{
  "image_size": 24,
  "patch_size": 2,
  "kernel_size": 5,
  "widths": [256],
  "init": "trunc_normal_002",
  "nesterov": true,
  "orthogonalizer": "polar_express",
  "steps": 40000,
  "decay_fraction": 0.2
}
Rows from block 5, named by matrix and row number. Each number is 128 + 32 x the weight over its row's rms, rounded and kept within 0 to 255. All counts start at 0. Numbers have three digits each. After the name is the row's rms in percent of the matrix's.
# pw: pointwise conv (model.blocks.5.pw.weight, 256x256x1x1), inputs 0-255
pw.122 098:092142178136138153121168128194095147215125167095146145121138079114113114097154085174120117146185093072129134106156153143068127148069121166144132094107119078112136113080120154092150152122142133130075109155124207177161037080165133111092154138159132069183061157152158103126176158093125180152081121112148133078122126113116124134118181142117146101096111131149085123114163119127129073109144087123114131146139195105164149111145124100100085106154116045081148128154126073116119093085170171079128113126145153144134129105136137100097180088114154100129118119255108107125118088115131141116117162099105164152090098095097128148143106137171176108103097163145139194150168182121170154167110147082071081159166151107121105125116069164129166100125053158086163085144159145113117134093127125
pw.123 106:154141110099069063171095131133144100152092126128148167127170136088109127097157078119073095119150164141115083140126135053114077088101128158132116140193177102051120108180079125114100120121142072171089090146122114121135139156125162144170054093115134106116119116161139125053112133135111130137122136176093093163102110119094125102124133147182109107121121121197056158147127101152090120110158100057073128073202135077121058103101083111105076135141173126097069203090171103153173092109162109074139133162092110105137129075097127109177135144142138109123087130139101153144132141135227145100129154148153098123110159121130168182102096111152166120083098083105125127185128142160135123178104158150061123130103120140118054141115133121086101154156146075078078139118152110134181170129099131
pw.124 105:135109104157126205121111141124139149161111061120146121126093153091117109158132069079086060150110088146109133150142093041080115139125109089107121129153092163153159130162137198123075099120115148103131113120125171146121081144139174065119081145095146145148095082073106184173152193106096165135116079082074105116109128088095099159120113155122143104131136094123114122147084130096170116100105139110213126111156135095121154135188108090128143101098116143101134127113102123133155063077161111149124102142144255152046127209118112109185112106116158084075130132154121142064135119156093131118116122109156104168119139126117130100112153104193076129053092111128146114108150127106149149160085106160137099134148134165126124054089163180144156144138127094130098170130160155183114187122128125
pw.125 096:153143171172173075140191132128114143151159191111131112109133120160143096130199179118160133081148115179134144094071136088145169240118109120072139119145148080096138119162144138161145117130131077092047126103166119130117205099136128107104120131174090127163122085082093156118123081156178140148099153083121099165163152108169145109128171114128093079190128181080146141101074127105118153127031131121150086079132106088092080132112148108148134138139166115139126125139102102146120137158058111145076124124139107053087103150069151134137176146161131116152099092138171081140140138126133131064164158106192147126098124131064173105206093156104107121099073116131121137120086125155157134134105100093134095108089154110172163150086140135150130109114037143101125117153160135137165140187152163
pw.126 100:098139197115119130076124136114113072141108088107124092126135142134095151179110153079096079104111105156134117109156137138099103145106142112165087105125117139166086122087086025166088182160122142104156145105161094165126150159237142119114167132143145196152146136170129171131083114132144062137143116118115120134158099119075161110125090120109148121097152112131139118108168149095141135151112140138125121107082139164134114172121202169118135150045130164172175004148133155089146187113106136074066159146153139110189139121102132062132131136154173128103128092127165101131141101132127131135103149092064118109152115147194094184028100150128114135103107135145094123122136146108177127135117155049100103099171138121116152118122197127077079133099130173093128141133100100108108170126047108
pw.127 107:133123118103151164113131107112128169122077122110153139158108127083129112113086102128107124125150156114127090123086109072144130097126159141158156083134080212102100096145131113132144111110144159142137122135153165089133124169171160124045130093065094115106113129106222163152089163118053130136091158114131128100150088109182143164111143100109014153110098081071094135121147109139130139106083109138149133133098103122150138127127103135134095140125099133082135187186120122152115117090119114115134197117129120143056092149103161135163112136133127075120119169166191092135062160169104159133046174100115132103132161135105088105170094124089125092192103152139090111121108137147109104186167123155126138184186109148196145200073086122096089105083123097118090138099108184222093133111195090
pw.129 098:150151144110164131095119086109136122099087118136111120051167152050159187131100090118123109160152154173073101138158179125191141099050116184096094189122174142156178143095176138116102169161156144147164163155080140198153110155122090136119072073116106069107138119093093145125114179118154120058143118126139082121102177128096164152113111188122146119110161081129172123164099108124173155164119047113126168090122164167146121112135196119194171158146108169172164129134115160136142111112143155141132115092135146099127139122074147113089142150124178122131158159144116111113221168110110134133116135130099153168138148132088156159136173173130083102144142204130190126120131113082152104128146120149135102084199098215119129178074108095110144129111174125091142184142107176166117116118136152
pw.130 098:149099173105177049083120126122087104174144143129097094142081205083112061079097123145155117131125153182179142144116120125118182168144123130085166108144168162137188123171118105119087113162115162104075138124146127184137128165129143111091189097134172131132124071100086114101077106173115165066134126105126116105153066121151101088127086095137109128154143158076120113102142176136184116132093137129133098108142167135155082110181113168119130135070065136143132119084101141107122124113101104091098082165110140120123130104152137136106158123120157088121107094115191131113111145124134121134083165098109079075020069156167083137174086108164153136138126090118111074164120141080146146106107187113115113107095153109181085137082127125107107195086083094112096111072130158117154119043106043
pw.131 102:107203057114196105087135095122084211157070132129091108113069160119126152149107171133139101092170181129129138102106076108140126140130129107090133128084103122111128112142119141111087062124132160153104134133097131113100114193127162106131099153106146163083128082175139099168138084137101105092151106144124100170106117175106160060068112181135091089142196149070089165114117129084095121115058164119145136114105093130154115138148100171125166138095107142091114107160204132092134035106141113126108136111102127169145123162113084057155145149148151140157108097159153072112130108185187080110131125113147093167172160163146132152146173121177127084081076157118080143125171132143135122183172125127086106127123147107116121137142104105171139130129076097093136090035127087106065156169069119
pw.134 102:161124105133118108123120189087105116066114117142142185078098119111202125104080065139149115102111128094116134131090100168122095144178074084171140096148121146130145124175137079122118118149134126179114169143181200083177159218106122083129181105100094119102070141177123167168182117136073080120179086171116131077109174164162119130098114110071074119105077119067140142111151123119131107101096127098086116131066116100181181090167100127072129128164100124166130077118135145059101143106066109177147173141124128121193094133110135170109070057089141111112101141156119160163106123154103142184079110121142149123155110129153118103106102125160172144116174145171138083147076107132114135132149179132136126135125100114141094104094097121120130126132095150188103209087172148156164149173157131
pw.135 102:164187102058161124117148185066140118149173161159107107088157133134149145185153174154151109089143124140106099120067144120168133162100137105171109117119100180124149128144099149061144105146156154104101140175120102139146149129130141122182165132109122169110153086099120132131144153188082161136118108127162102113132103114092125131129089141147142140131131118128094138105182136123193159153126164154103116108147136135248137125074164195150140115102164095128104154146061183122149145121087140134186104116100091179125189082148132175120128140124179151084166140172113117111161116160130106176155106127151078167157096159144130121185145133180171045148164164075132173149108171132216099114112066145133136167067184095110101144154144122140183126122177162216128112088097129112111196082115100
pw.136 102:188124055125164150109119133108116151124094155134104107116095107126150138113105121150126080107081082115168134179175108139122092098116125186119067117122117120060149141185108106158111160122132123157155131102116096104123122112118090120077077120162063117145120105104101147127103144178148132094106126138123091117128138109143121121060161148183147099152173088141118172164130110146151148149136142145155148118166114111104171112120057111145128183106090084098100091080159141123132127107106127091094108093141121075169156127105069124094092126102098128139206068126169101213113082148115174098148108062136095081089136061097127176177144105146173147135233110198109137126202107120045098081080134124196091159152041128080125122113065108084135101103133111129163130110116165128092148092123119
pw.137 109:156110112128181096112124169126054065156196112047145146139118116123127076117165115111127121127166139121130135175116115112127159164099134163164138151139073169113131109160096150155152169137134131155136116146162133133112101219141138127098132094121128089119121091158195136151098071147158157086092079102141145105080204104168126154092068115116150159085094080142133067143141133112170183092110120145157147132144128103116126088131113141196111065167105106104110129094166109058124148123160120154118174142138094155112150146128116136123154109177118095154142168086149184180105111191207098105125157126127091135086088179113161124109122078060086144110137139127059071139154120149164105114090161139083099162066128103108088132128244123130150112097108112106071102110092154138141092083144061
pw.138 099:135116171112197060143100082066110086124139130142101105136103106119118156112147143110117104090113147098134093154103153096086125107150104145095109105117147134145130140142105090159139135082141112099084195100179077145202142055089113122149145098176119147096117076083179177114169104151122073144092119107122092087072072123115111169156195101124138096159134094104084096049129111118097102106100092091116128098116112068186106125123092179109077099126124118090091110125086124159163147094137168210107166142102107127045171169144097072169129104118160128078100145116106094135081151144159077106103119103121124122155087116152147072106074107115118112099030127164122100113143128149168105088155115135156129167145140142152120159102175127084115138176081106142145101122131139216085167062132115
pw.139 105:144126126115148075155117113134131105111186154074148140135053148081103121137143174091105148113087104188124111115091121180140110090123114140162084146098113119080120160180074080158132117105116122145126154152195121167119156100103090179145143167136109097078135069134133227115154160117119081093102112101164131113136151103127125108118122060167134108143169065209195078096140100132073130110134204116106071093164095140125127149166193179114120118146098069119117117134109087147089113081094137116096084064133111110138085171107095110125116163148122065143153125124093149132120116121113113151098102147107162063115142078124132136086074131148100135103088083128180134131157130104118107085158136114130120177118147098201182038098103157128141123111158117122187190207172123099107092123101146
pw.141 109:157178125104111155121116103157142104150221101162106185109126101143152101139094103110173183099086157109164068089105147139091146116136161102160158161116162167165108183143098111121129131119112145110186156127169094167119076124115142125095127147151113176132168130119161136129095143109126097108123115175130130152116140114145159108170132133148136104160161104135143041150102099150145139142139148084179126119095155084119153170116138115148173149100132129066093123185063079106159129108124092130138106183121174089105146054149109139089151115100088078113093144138093167078071174145130104186143104105124177152095111091188120116112138113169148148096137173147134077104116119059086131085117081130081089097104152166213096138147131183250130204125144141119073130123168134159105110047159102
pw.142 105:101096141129104128148104118162158161131122114151118133124092133145125170119138121196114088105102125146104120116143138123156195070099161169149099088118078144158105138161137183145119087129179118133141179126136139123162111119101118096112141130115097119117095136177090084180074087133068147071133074093116130128121151135134089161153112103188129101154129118180089136111152178136105067124049114087096180093101117144087139140133123154128136170107094110150149232175139134129072048131167147117129107076132155116108121061099069117041126150171113118098101096205132042145091090154113105116135097146141155152098081113151118103092144156110104146117142146107154235115126135097107123158164102094118156118167096189180124116121096123164164204151154091177147134147106074100144072129175092
pw.143 100:173115112124142109105113127203179084121117153103153132084151139170138138145073070088134193150112108113139096108133177126115155135093150107134137116163135140081133111076096139099121097125155172106068140089171080143129054117116064181079106071178102144159119093172174110153129155125107104164134142098177143124120098121209093096141142148145117100194176102135159130054152133137084093048143149093151105115134099145115164118166168168154089116196054133139111162122100125098145141091152082143114079102143139111102051107135166127127134088131125132124132100118074101164099157109120080090104127145138123139078083152202223104150126202156132167111161080133076161145099168140095134066121145135087171099105099137122144150140130087155114119151168115156101153090147089153098133185109094
pw.144 099:110143157073119072091129194133082137184132153107192109136100171145147068159110176129123161104119149106101137124090123182127129155208088135126137203180183113098176117172106112120139160153171094137166132150164146126137081156139124121130192146111157135088136134207119101157058169098103098138116081120096070117153126118135169098142145150096174112094144109104080092176180084107140116160184082117119157115093148040087162085086083098102114113147141078122056200087122137066152123149151124137108126160138140137155158040100124103122109156148122129128046190119162129104150131152125115187158130127146112145134127147139118138130168173104181149145102100088134092165144136079153140106129136139158188119114131157136071097113198128130126150154144147140058133141104172112128096162170100
pw.145 100:129119151079159136153171138077148129096122166104170135147067147092074098198147138153163095125141123238093106051148109240141111118097177175105095113097146125134128132124137099120103144153167082123095177121145196175147099099135186171152082114144158116100074112135095100187137143149080087134091136106154134092119141135148171153146103054067140114112155095110145144155161158113089113127113147093184103071115085217152164124197095086124173079119157111115129124091131111119115131128107124165108147144072173068094096091104155084079139132097109125121185132084158124111140113119086125108078112161163157129092139146087127139112095136102117115176140152112156159113149142078139132209125106118114178125087131192105157121132143119156126069155141162133113074139110093138122138136156172
pw.148 102:122139114097121118103134186108082161150102163130080154132130167128157144166140159165124134082137185130180100050129167132102097131147093089079123183163112112112081129115152103120166162154093201105129153110134120109093136105151179091064169126073087182067117128127138145077109123140122098112156068164096166138117083092148164067113114142140157164116163134116142138117150115112151138082135113112141188111089128135162157112103065147086122185078114156089100136149178110077121170107138109157110140155144127116128125135079052144164095167164146118108123146148127160143121240176084137076083143138189125147042075115119154107128095194151159099144150139155110186115159166139208099139093123141114117127116057178109079096125087117074164097190102143163123122122152160152138133173120132
pw.149 100:096113102098126147103184102162098162116150106163157190119110116181083107136210121159097031113136107162149128157109088109173170155122111126160084146163240123075131148158142130111181073125104169138111159115107113131122123151089140130123098089107131124117139094151147115134081082169101140160120095126133189102137092088132159168150122139158172133108142063096126134100107166104143141137123112096144095063156080128129145108130130061083068142135112112101144076061133125225111119144057123073136147124089138095166118194096171174147074112141121121123102135133132143130158147137144158072100178093126090134168151136067106183127118097133118152171146149119141100127135138163130084131155166106054122134171091084110165145131145172142156142125201138106127074116119099108055056091150109
pw.150 098:196160101158150104128143129150055176128146204135090145135154095099080126149111083125152125134083132144069121165082048145132116180119113102175106082115158159140147175147132074112122104124133146101173142120139155104099103081103112183092101080125140100120148147090143104099123150067110111129110112154119134136100167182147191119129149082141146107139106080163123159206143136122169092106079102144095071149114125128134139096121163127117148166167105153119153186133175181082206228100140125125168115134101130111137151123101131128112070097098149080147116127106176136114148140091171110123187191161096095080068110094170184117159096098166141122113096056098144089120099219120132144116087156154192109109143131155139127114122139144088101177103111120091070163158125105090099101155115180
pw.151 095:120138120109133113072117126169125161146102135073151138112119111110119088179115098085126188163137111102115123133109097169142102121134119100095117114174145139105125154118112129131170138140110104161107133136097092114088191126081138126147108142208104175141112098151125136114117119129146186166149122088084145133098147111085142075170188167118144144122164101138187155186082108109105143142128143115189110153141161045202238132130106095152153162093067081147113107082126129132090174090130089168115092138147104136154124151117053112137124169094125117166128028150190105095144175143126130160156165139143218143110122135100192168137157126126150051132118054158075156129137159088059093174144135072088152134093112119114128127165176148199117074160115096130157073105120120127170136141129132
pw.152 100:131106091165085198119093112144138138088124117112122115182175066127153094089132137104084118112121138109166075145084177106165140111127152157137112148139128118119108127101075145132185119108141143164193136146177096116124142159111122141149139093100067146093140147131131163144148149140119172185127123092114153133105163221181142179185105071138114102175149135093151094162090172104171101138126146140126149064098111120117183167080129131160085141068161139099079177116130098137164205132197133077095167086114125067094084110140071149087123109143085118141155056103094129152143120128130133091070130141123143136115209113148066149143144078162168132140145099214149176137139154059124120128083119145112157166151194123131162106152152125167140147089111148190086096142168184126145091170098114
pw.153 098:136158146127174076077117109141187148104140115134157156110138068117077110136150135118177079178098175080203180128206142157139114136100113067159140105154151163182192122135072114098099167136089153144133096099128213205089121134114146085159174167124075125062141122153139114109107064120110134077117144206137149102097146127096146133105151117150149131070089083127136088128120130129086145085093128104120155117078141183166152138190146176079135074183105103099141135076121161089107129111171168159119152128091089143110106110173071119133105136192130096175114095159110129100115165187120103107107072133118143102105120102109130124099167191146218131172123121155099123154152165087103128086105104126139122164087137116112127072184127112105124122144185128095095129115152171124158117143113161
pw.154 096:129172131104104114129126132160130169140122182112155130122107091104081086092144119067102154136127086102144123066146134076087150103167146105118163084151127080133112109154106101188172126149131108105142166172100134104119125163116116133130064160103118115134138130102136129139099194157155132098169121114163162110122126172121118152088170112130160158078122118115144132127057184060105096168141174154134106103024140087090106159063069136117149091118132179118124172051093181131148119146120118147075144151159079227094127141106183152158109142132112099171151153094155140121077090146118138150138091147094076140148110101151181122102074076050178076096108160080120164118136111166120117143137104097112131056086103123138169072138120133146103101040193152145117086181087128122143132175108112
pw.155 095:125085070206116155127150148107119056132136129206115107127128197109171166148120146172105165100115118103117094145114149144130055101111168155099154092150153082153147151122086130116079157111112164105057125160125106154127133107105103099109118126098119145128100068121125137175154079156083158060123063108118115117150062166116128062152124106092064137169102131131125116128125114073108106132135139136146108081140228085159136140139091145130113167126160145155085097140139229117135140102108089079136091141137183146157155115094110119156099132039139137109172123108171137125103095119118097082142068160086061085077109131210115093150150070139056140085172113118141121113135108116185103127098138109108164147081161119135150115101100115131131116080180141177182128115137130082097116130128079
pw.157 101:148081099098134150175144096127111103103168122140095116168118081100092197164118120138084101152099117171094079143120131123155157080121135115163134142131169136122188062165108125120147119136102087147103151099112099151199149123093109171148104114117137092111108059089105160131085145142096111181118089130157127123077114193092107078138112137089142113093123114115136080095155130068146180110161112113151160207118085097132171106140154189144071081192115089100130137085094112213068140105087107114147136121101114119093143107124194041164114083095101138110214122176111111186137137207112157124148120099154083138142121162104143090125134095136135149128070124101175116155063106159143180120194162147110116141097157083152123147128144140141116109108138140111153111135161091139073064080194162
pw.158 102:111091116141086108115162135148147094134099090152091101110112128131094096123074125166107137082152164087114107112149031104088110130114112110078078156118072185121093085140148164170153107106051064089089105128157107144160098097151138138105152170174136121190074137101187135168137126106164050138114145142130111148127101124186076147106137182162141093081154110112167131165094121143137131067118122112101072093135123110108098087106099107125145130140080177163099130120165136148161170126069135130119089104139108154140123161081096104114144103090140089208173094164159136093151163096141118131131116175111129075101127138115109130080095147056041091199130077167148144138092096088121123126129156124104139120131212139110166101118142097163100082055088074079115153131093090117120062115115127
pw.160 105:135099119127138130115163104112056141116103089134142132132107109123123104118159147129137107141149075138199106133148125132126116144190081107156122116115046153092157198117158118165108144099080159155113161149156148133118184098080082118163099114122174146150117164135159179143112130190171069155103172152143147112054091177107080175151121150134167119088087133112165130146191094101077194125078102176123146092117100121098164156051085137120120149152154107155101161076087168090077133110143172100142146156188154035153110094087162182086147161072139109209136054122094094122127106110124098077130148134113145090036111141116114108100093146132127105171156161116123141153078098125105104120123116110098112176113144085173089152179168143090140109118160090142115152132148080147142128146135068
pw.161 096:183143115088166119103075128159132093099116154146104160106091127132132094107128107140163086171113142141091127114057143124109188148157137115134118108100127157121182178115134063138140190144182110126180178096107117115164124138162159101162108235090154081169181147111144112162098103204070141142120126139187148085138129150108150104136170135128140177079160191085100129150087093127109127157118078142176125212145134120098100106192155234096144154144108145092123117154083111169142133058115112119151101091111165150101144096098120119099106136189147091130124111107138104158176149153111160119111144188147151116159120130124179184106121115056133068141088093153122105141124146175209124131197173139156137140093124128095112123081141066173097090143163110144092133168094117145128102142112101
pw.162 098:142093096112149098142115084121124095127144176208100053142073122136137104139187115135110132096119103162173111145112192170104148071125178094141146130110093100110097128136125073094145177151208134132170113050170115088161124110075119119107096130089143118101117160143126140102117136118101073076062112128128087131123094138152111073167123111138147108112140179097063129117071145155100143158114146094211086120165167144174131090231110163127145146144150180118115094139184153140122166050129109137176173118098129116143100109142108107113137061152114102105159139134094103137100184160144123091140119122142083169112054156137109164146149115129147146117145096186139191143144118111131092127071205098162126139074117134100086121129138113173150127117131130076203147173127083135076162143163083
pw.163 102:114115122149091106134209153118082158161205075115152155103173130155113131096130062143127109155162111079119113131106145117095085095114102117117117144163120107136119064179161077169125166201081113092088145138097113139154166124095088130073087194139127117104121131124135184109109065149143121146145154130118142084087115184123160122116089116169150123179123154138156160101132170139138205167131178133124175159176139196130179128154084148149105148148113117145149114064131199131092176134135135152092125116123108047108159135145101136185137096099133083063112144110143115055118125082112188108136062111132131133081015102163155046139092145131215158110077088142098135138130136105158143147068196162156115143113151123110141110138129159116126144146142135141164152114154125115101124135142099
pw.164 098:113139087120125135122126176195087143123122123158116116082162110162091107102130095068149194114115116136170108175079055146086184118077111158080170098157141120173187123124095090057144162161090079077108109162137180094107089097066133119110089041100149128198093112096078126157160143168096075105136102074047137104121108167114144148132119134137126178088133117163083105144106081123116135124123098161127129120111119129161103176120114124117133117111141101100159076156115130090092183096136109108081091129079095081097110072089097142132136153196148153150118098142154139188099088076155127121119152111141145102120106169162143155146124122125092111097207095052115089171181141144096102092097119072118114090104075132132147095110155139127111148137203130119114138110109087146155151121139048
pw.165 109:094126187121150125084122092108164122130116156039099143097164129126121075154124134120090178093099154100154110096170096067130134124132085141139119098132108092118120179061120078116116091126076128159134111160137083117131156164106123146156187093162087090121093106123081100144093099140126089126128160078162144100120145111043079116152129114053099159108145137139124125150114135145119150022086129119130108141112134145093147077150162116127130102120159150117132067122103175184168125120083140134123111136147138137192150122173200185142128106117124102093118089109131104112129134133076155104128129150155156162065115208144141080036116089102151119113114170111106104126105105089201084076138103064112151110144122238058164077100104141136137108123150125173125110115111191155139140085181099
pw.166 096:119046130148154146140059108149142096198109157115131117114088105074150182080049105122117103137122108129203148069092078117119121109149137084130167118135129154129096123109129067118120095122106157133112101085142090142110111143097137152097127107099141157082169133170100129094218107104129059165080150091156074096127149108127110131196106122129076056148138127152167127114116143129153138162109113110097130163096110124095105165202105083207154107037112121109154138139172119098115125140168133113117150179103109168102140118108068065113125127143117118156148155116093077105137133130120094122160115130141082149156106121189114104094155158098140137105168214143128163157188165084102113142141110081053151104154127121144105145155136143097176114132158100159167099101110129092103159025128066
pw.167 096:204109131137139108136114204144172116052144150117149131085136097136083128158084169176091102143107156128055097142055101173237135211150126174203134099160156134128126149138169149099086167125178144115109139122106115100105100090126132122175158099132138116096150155111177092142193062122115128119109101108154177147163116110087154085103129118124122113118134151132130090060189110077135158145132053101186087140138084110148137080184127139141052121116163129100074132153093126094144127100094058119118111104088202108130147124145112160150187118159147090112066164152099134114132163124133102097137105109122036149127116145193107129133097137115128161150092131114114153103156186089155095113144116173107145130112131124156187119145112107071128179139134160116142186144130107113139173109118140
pw.168 100:084131130106127115133051090049143157114161155145116096121176087120168142164141093149116080121109064140109160132150161082159163182130105173083174142117160114106135128148171132136132100149204109157160165147132124121142186138141138145150082150126098095123050083101139162177133072152141126158158117167153143142108140144134145139132182168126101114160133140155083162089125078174070123180154157104150137119108094069193140123148145118158195135108112165163092181191093101120061153115156151152153161113155161174078072179147110163119159097103156080093149092089124118151130177149107170141155090092101117136151105031128148128169089122108108188116164177092142109112084142117203083110174081062131114130135117117181117132167079136117116145083095173119144135125106103169108154096098109
pw.169 094:151126138143111143145070127119173119161130159048170075137111094109097092154129130174167159114134118146152063106187169119124125139063159161160098151122179163135071124169153114167106058113090200120160180167129114065125195140112087127123194099150077116142153132134126122179160130073125143133098214126099134131097125089194104106132116128107170124092135147147133175135103157107208118120116124121052150101112078071145137147102082145112111154132202089107140095102193169106162107134172153132135113166077132147158107091130088092214104092093117169108162104087194169134122134144070105152130147104162142097172119104130124143120143158116133151082116146138114119161154126104126108134134112150159086137158164086140079115085147162127067096189145117120148130177126127113098208101107093
pw.170 104:116147109169106113049121061112164149141114097112130095090128071087204093171157123072152139150120115118120131106150172121080171121119153104121157121114132165115079059227093152111079127118204127120160135173073064089183141127105159132103082128137143123117089156106104120095076145116105108079148181136151158166175121092161132147172116181095092127171160085119152175089107113131105057105159108132121146116161124111123168140118089143098198164122083104136135143133116143137133157105093164129079096159104138131149162141036154089148091131197102098078129102168079121150106082088156126137040071149151114138104151066132143136129086149099118143108135145056105095099148130137083131147112143157140116102140171159128083113088158123075136176106109115094131131070084124080157118110148107
pw.171 105:093133144117130159066125117108155085145115145120118171119023140129090068103142136164085230118075115147117088113109043123158094092078117159133063110109072052112159176140147079121144108091125126148120087117071123087101152152111117099108107118109136151119168101118088184149134139104136128131115130151080116107111123171183123050062166101084108093104098179058125101153128104133105094112113090127156127121121109077141097175163181205059175123127053147126100142110088143128161130114139141109131183093085123168135143098177136156121128126141105086102148100122131142133118109118101183102090145222087100154096077105107145145122127134146100140140138107111109126132110172109138206165126104109082133139177110192134156096103121111111144143146121117169157137103142125141104173075140065
pw.173 104:098190083083127190103113133119108081157136144141155156118159144148079130078137173121141117123113165114112102121085110159103112043148133090099134059092142078075058176148164156087071099100122084170134092164132075219156183120177162130113106135093113138093100115079098117152160137096141145070121127108066087097176059108167113133139132130058115087166083129104156101205127125111097071065117131102113112182132091168095112111075146139113140140116077100106085129098162123073180133127089094140111147092141112123084138143121134087155132153167145128106084128106155051111137106102155108104147164143093150082113159078156100117145086141146126110100133107154102060120052128124095183204082113126145135096133113134121144113118109153088099150136144143124144101061108135099153139103095103
pw.174 102:089137057124048113153106034127086102080100134129152109154123142162072171125093119116155123116106109096144132138075086067112139126088175115102189146150127118133125122129090185142159093121090176137159164117141086155080163093164126140140128048152156156092150170101125107113119093083147102077173113100116154114121112105083101141104058107135185160145145209180147070069137159150156114105101163196167165101123114179144092135169229183143170156100080165155134175090137122178170123130103118140134063131120097072144192126084099172122184079127170131118149169113138184173123091089125122111135118081149136145112097127165131099116134127138121123120145119179108098139155125088133163123096084159149133115100141078140143127109131092137068139141118107120084154148093173083144157122114109
pw.175 102:083156086123130112107086141127074120074111158152137141148140185115154156087081104094084186146098092121094121152130139171160114096120132165134140181131112141182102106139113135153102073124085135046157109150071146116119106122122059077083173125141120090051116150132181130121124121145097132171125157222163126139068088112135142068171105114124170119128134104122109100141078084108161144127098071120155124100142119086087055152115137190043084103110131169141134143107137119124102112114122197156122086189088104096159129112122154153108116101138147101164103188112107152059124120174168084182136148129082079149185140132118135124131171119122066129089144127103048101127134108096123115140126134132141088140070109117158103130112190154113180134184147052198130128097134064137107111126122109
pw.176 099:186118119149119183131120133164182095174139130116147122135094128157159156149165120074105127087141101102170124147121108083100075200143095186098074084129163122171169142067106151071077122106129189077086132172168131076101118080166142118118132101092073146204131086103149080169131156165127042062115063116092171126133111095091111140084146118111133160109134122175143127163171105120162117115153201168153123153147111091119083124109133121081153105129156134188120186177118093128141134095155162117140085098122117128134191123150080095092114130090109151106125124127088100149099181055188174152125155102087136154152206134156122197110111100115106118138225124127102125120142150140073145120162102157121064103118136151132136118131172124123164186129119109138138117123124150121135086179087154
pw.178 098:093124086151132157132195080122129133134161215122136121085126163123086081175129110101152130135128177118127083120181149120120154115129102113120176089104112157133128100097148128096061175133137156102202140134071119120094088098063117060141121119145137132123121148109147142141142165132101072106093153070152104103171140091158148069124144121060127155102116114132071174153237132067191114141197115181086116056140113091177159153140096141138088121120128138097073198103168168160165033103160129144096128160133153122125119078162128164164155099154147133170082119121129145182115101123123121112142141140157121092145191147128141169110127090064152131153159152105099102091079155140105139158105132166179092151128106131151128116136122127136085126112094098115125171113100120145179105105076223
pw.180 099:119130103148130083157197174125093094075196160151128106150088097136134163137163139123074089120117099114191148138130195027090213145127115073109103139112106086149125078120170097118139133157156086147123133107167119154070077126081145114094134158136141071082165095148109090139122152218079101097122114114135092079156100135155117131088121139134120106153104186106149168149085166111130109156063125128125090080125110084105143156174091141122145101165128099109143118088123170095196140132088121072137098141109144099085109125096089146127099129160098139114115106199178166125114151199145083146075093099080127106119107101135147133157129091137207108094109160118086149165090120127133170120055201107083156132113160161138157119121126152100098185155121129142151120111156183145105073149085104
pw.181 101:125131077164132182186150089172117176161143104104162157102179141154100109097133132153183126126113160135136138142116177082076087163080124103091165140152127145139076122132116118115159119137140000105117080153118135131072130055136149118107063146163125145082112131096109121127129133150158121105097147118172092227160132141128155097098133133119108138102136072120178124087146136149117110187124122132128161062154134160150135057108123119158125052171147061110080109158142156113120110134127089103130091094126093170114083136131136143139222162115136191136081131111102158129172085141077125113121152132158134141119146192097154151208089101128139105108098142110119149103169121124109110135108130052098134141101138117107173132132193094134151139165146117123178082070153102138137138114146106
pw.183 099:146092164077149146151168140127122095158128174109115124110112184118127112137163115124075127127105107152149125160162104129102103112166117144083099079146064140172152131152140114177142060097150107147121106113106154086115119161074151102211111163105103114140121108188084158128115100208132148072094105174111083118122132084108156101140123065102134217147131039135127147109036082091133087154115144146092108090114155084150125132172098124115103069142123053082097112160126145091076124151074115095135142128152186124116128093131115033128112096126162075159130102135187107147145080090185100095118081094125088168178107126061120094119098149143109090106099179149129100139094142129150137148159112102109119171154099121117088165126173106089087125159131053138137140197164111118117145130085162
pw.184 106:130101153163148117152162129140119124098132079144178162151133129140127118157127135096146143108154137124113114122177126095086130110154164122093129095150172177135092045148140138130114071138170100115124105149222214155144143160123101138127084108117123113148152077165163148055171101184109109156103127196092105162128159147117141164160134149111188108092174161109142110099184142123159147128116168138132117053151087091068076148173099131154208112125248069118113083103169095130156145139105109103141168122125106173141098119114100128179129146141109100144126088089157105070148136184096105114186115116141159127066150138130088141091102167099156160187121132111095174146116132102119093092214120143083079151067142143072106147173159101146106096118170133128175144063102092103125102133140117
pw.185 103:134162109144147117116126121084113115105040112132125115138130181189100112141141179054109129177125162141119165130104130121089123092070158112132124132151174122149103123162080178145211098091175119128185110114176119119122089166125130163113125157161187121145092137118133094094141070216085163147163171145117109107130153139103064185107093168154152096104136182129153161125132147137110090086164102136127105089156145147170163118157115116103143089096125137165071107090109123129095157121167159102079210063150167092138164111097135107094103095120148095163154162121072130148117049117115088109124133131162177175161110130146128131112134146121070130111134152121093121145140063148104123118168224116140047125117104067122096178083079067142136105152119096140081102120101129164218125140149105
pw.187 099:109131125115130076133121160098126171089068109113105063114121121117132054148104159143137132163099123075101092097138183194098093135152159127113120086134100099086169137123138068145141087155125086138139083059075114132135136142116086061096165109142202176125196115117100157073201074150176063126147162103157121107080043115129139131136148108087091154126078120134112140133103095089099083122136105122169080102179138130138113148151089131194106130116167091154117158137145125117155094138131118102091131147092152145173153140175149137105099106113128096085118123131206217103115116091073048112105103145087108084140142126122066156133098089114140128107148163152151161110117157144083106134093137135110134107161125168102068134084136098157123083091117119192125189102110146105150162056155076
pw.188 096:101150180115158093157104111138105129113145111124135125118203105119127180085158162128191160152129059091150133164178083148147143179143115106108122101093129108185114145079119157159118164148140205165118155130177123142109127135146142140090111138103100057145093159126127157149166139117156140108096146083114122100133152194147160089147105159159057182107188081136142131150082104144126123107117115058085134059113065182132143133069222161108128100112083101145175129121187174117050099151187201126157178128134139127109131093083105123117161120149140131099144118202133158144198129169173141146140133126090163191144142084119089062084109156103140133096121135135078124150180077124110128090129096089106074147098146128140143132125146185123148135074099117133189150095137091132152103122151093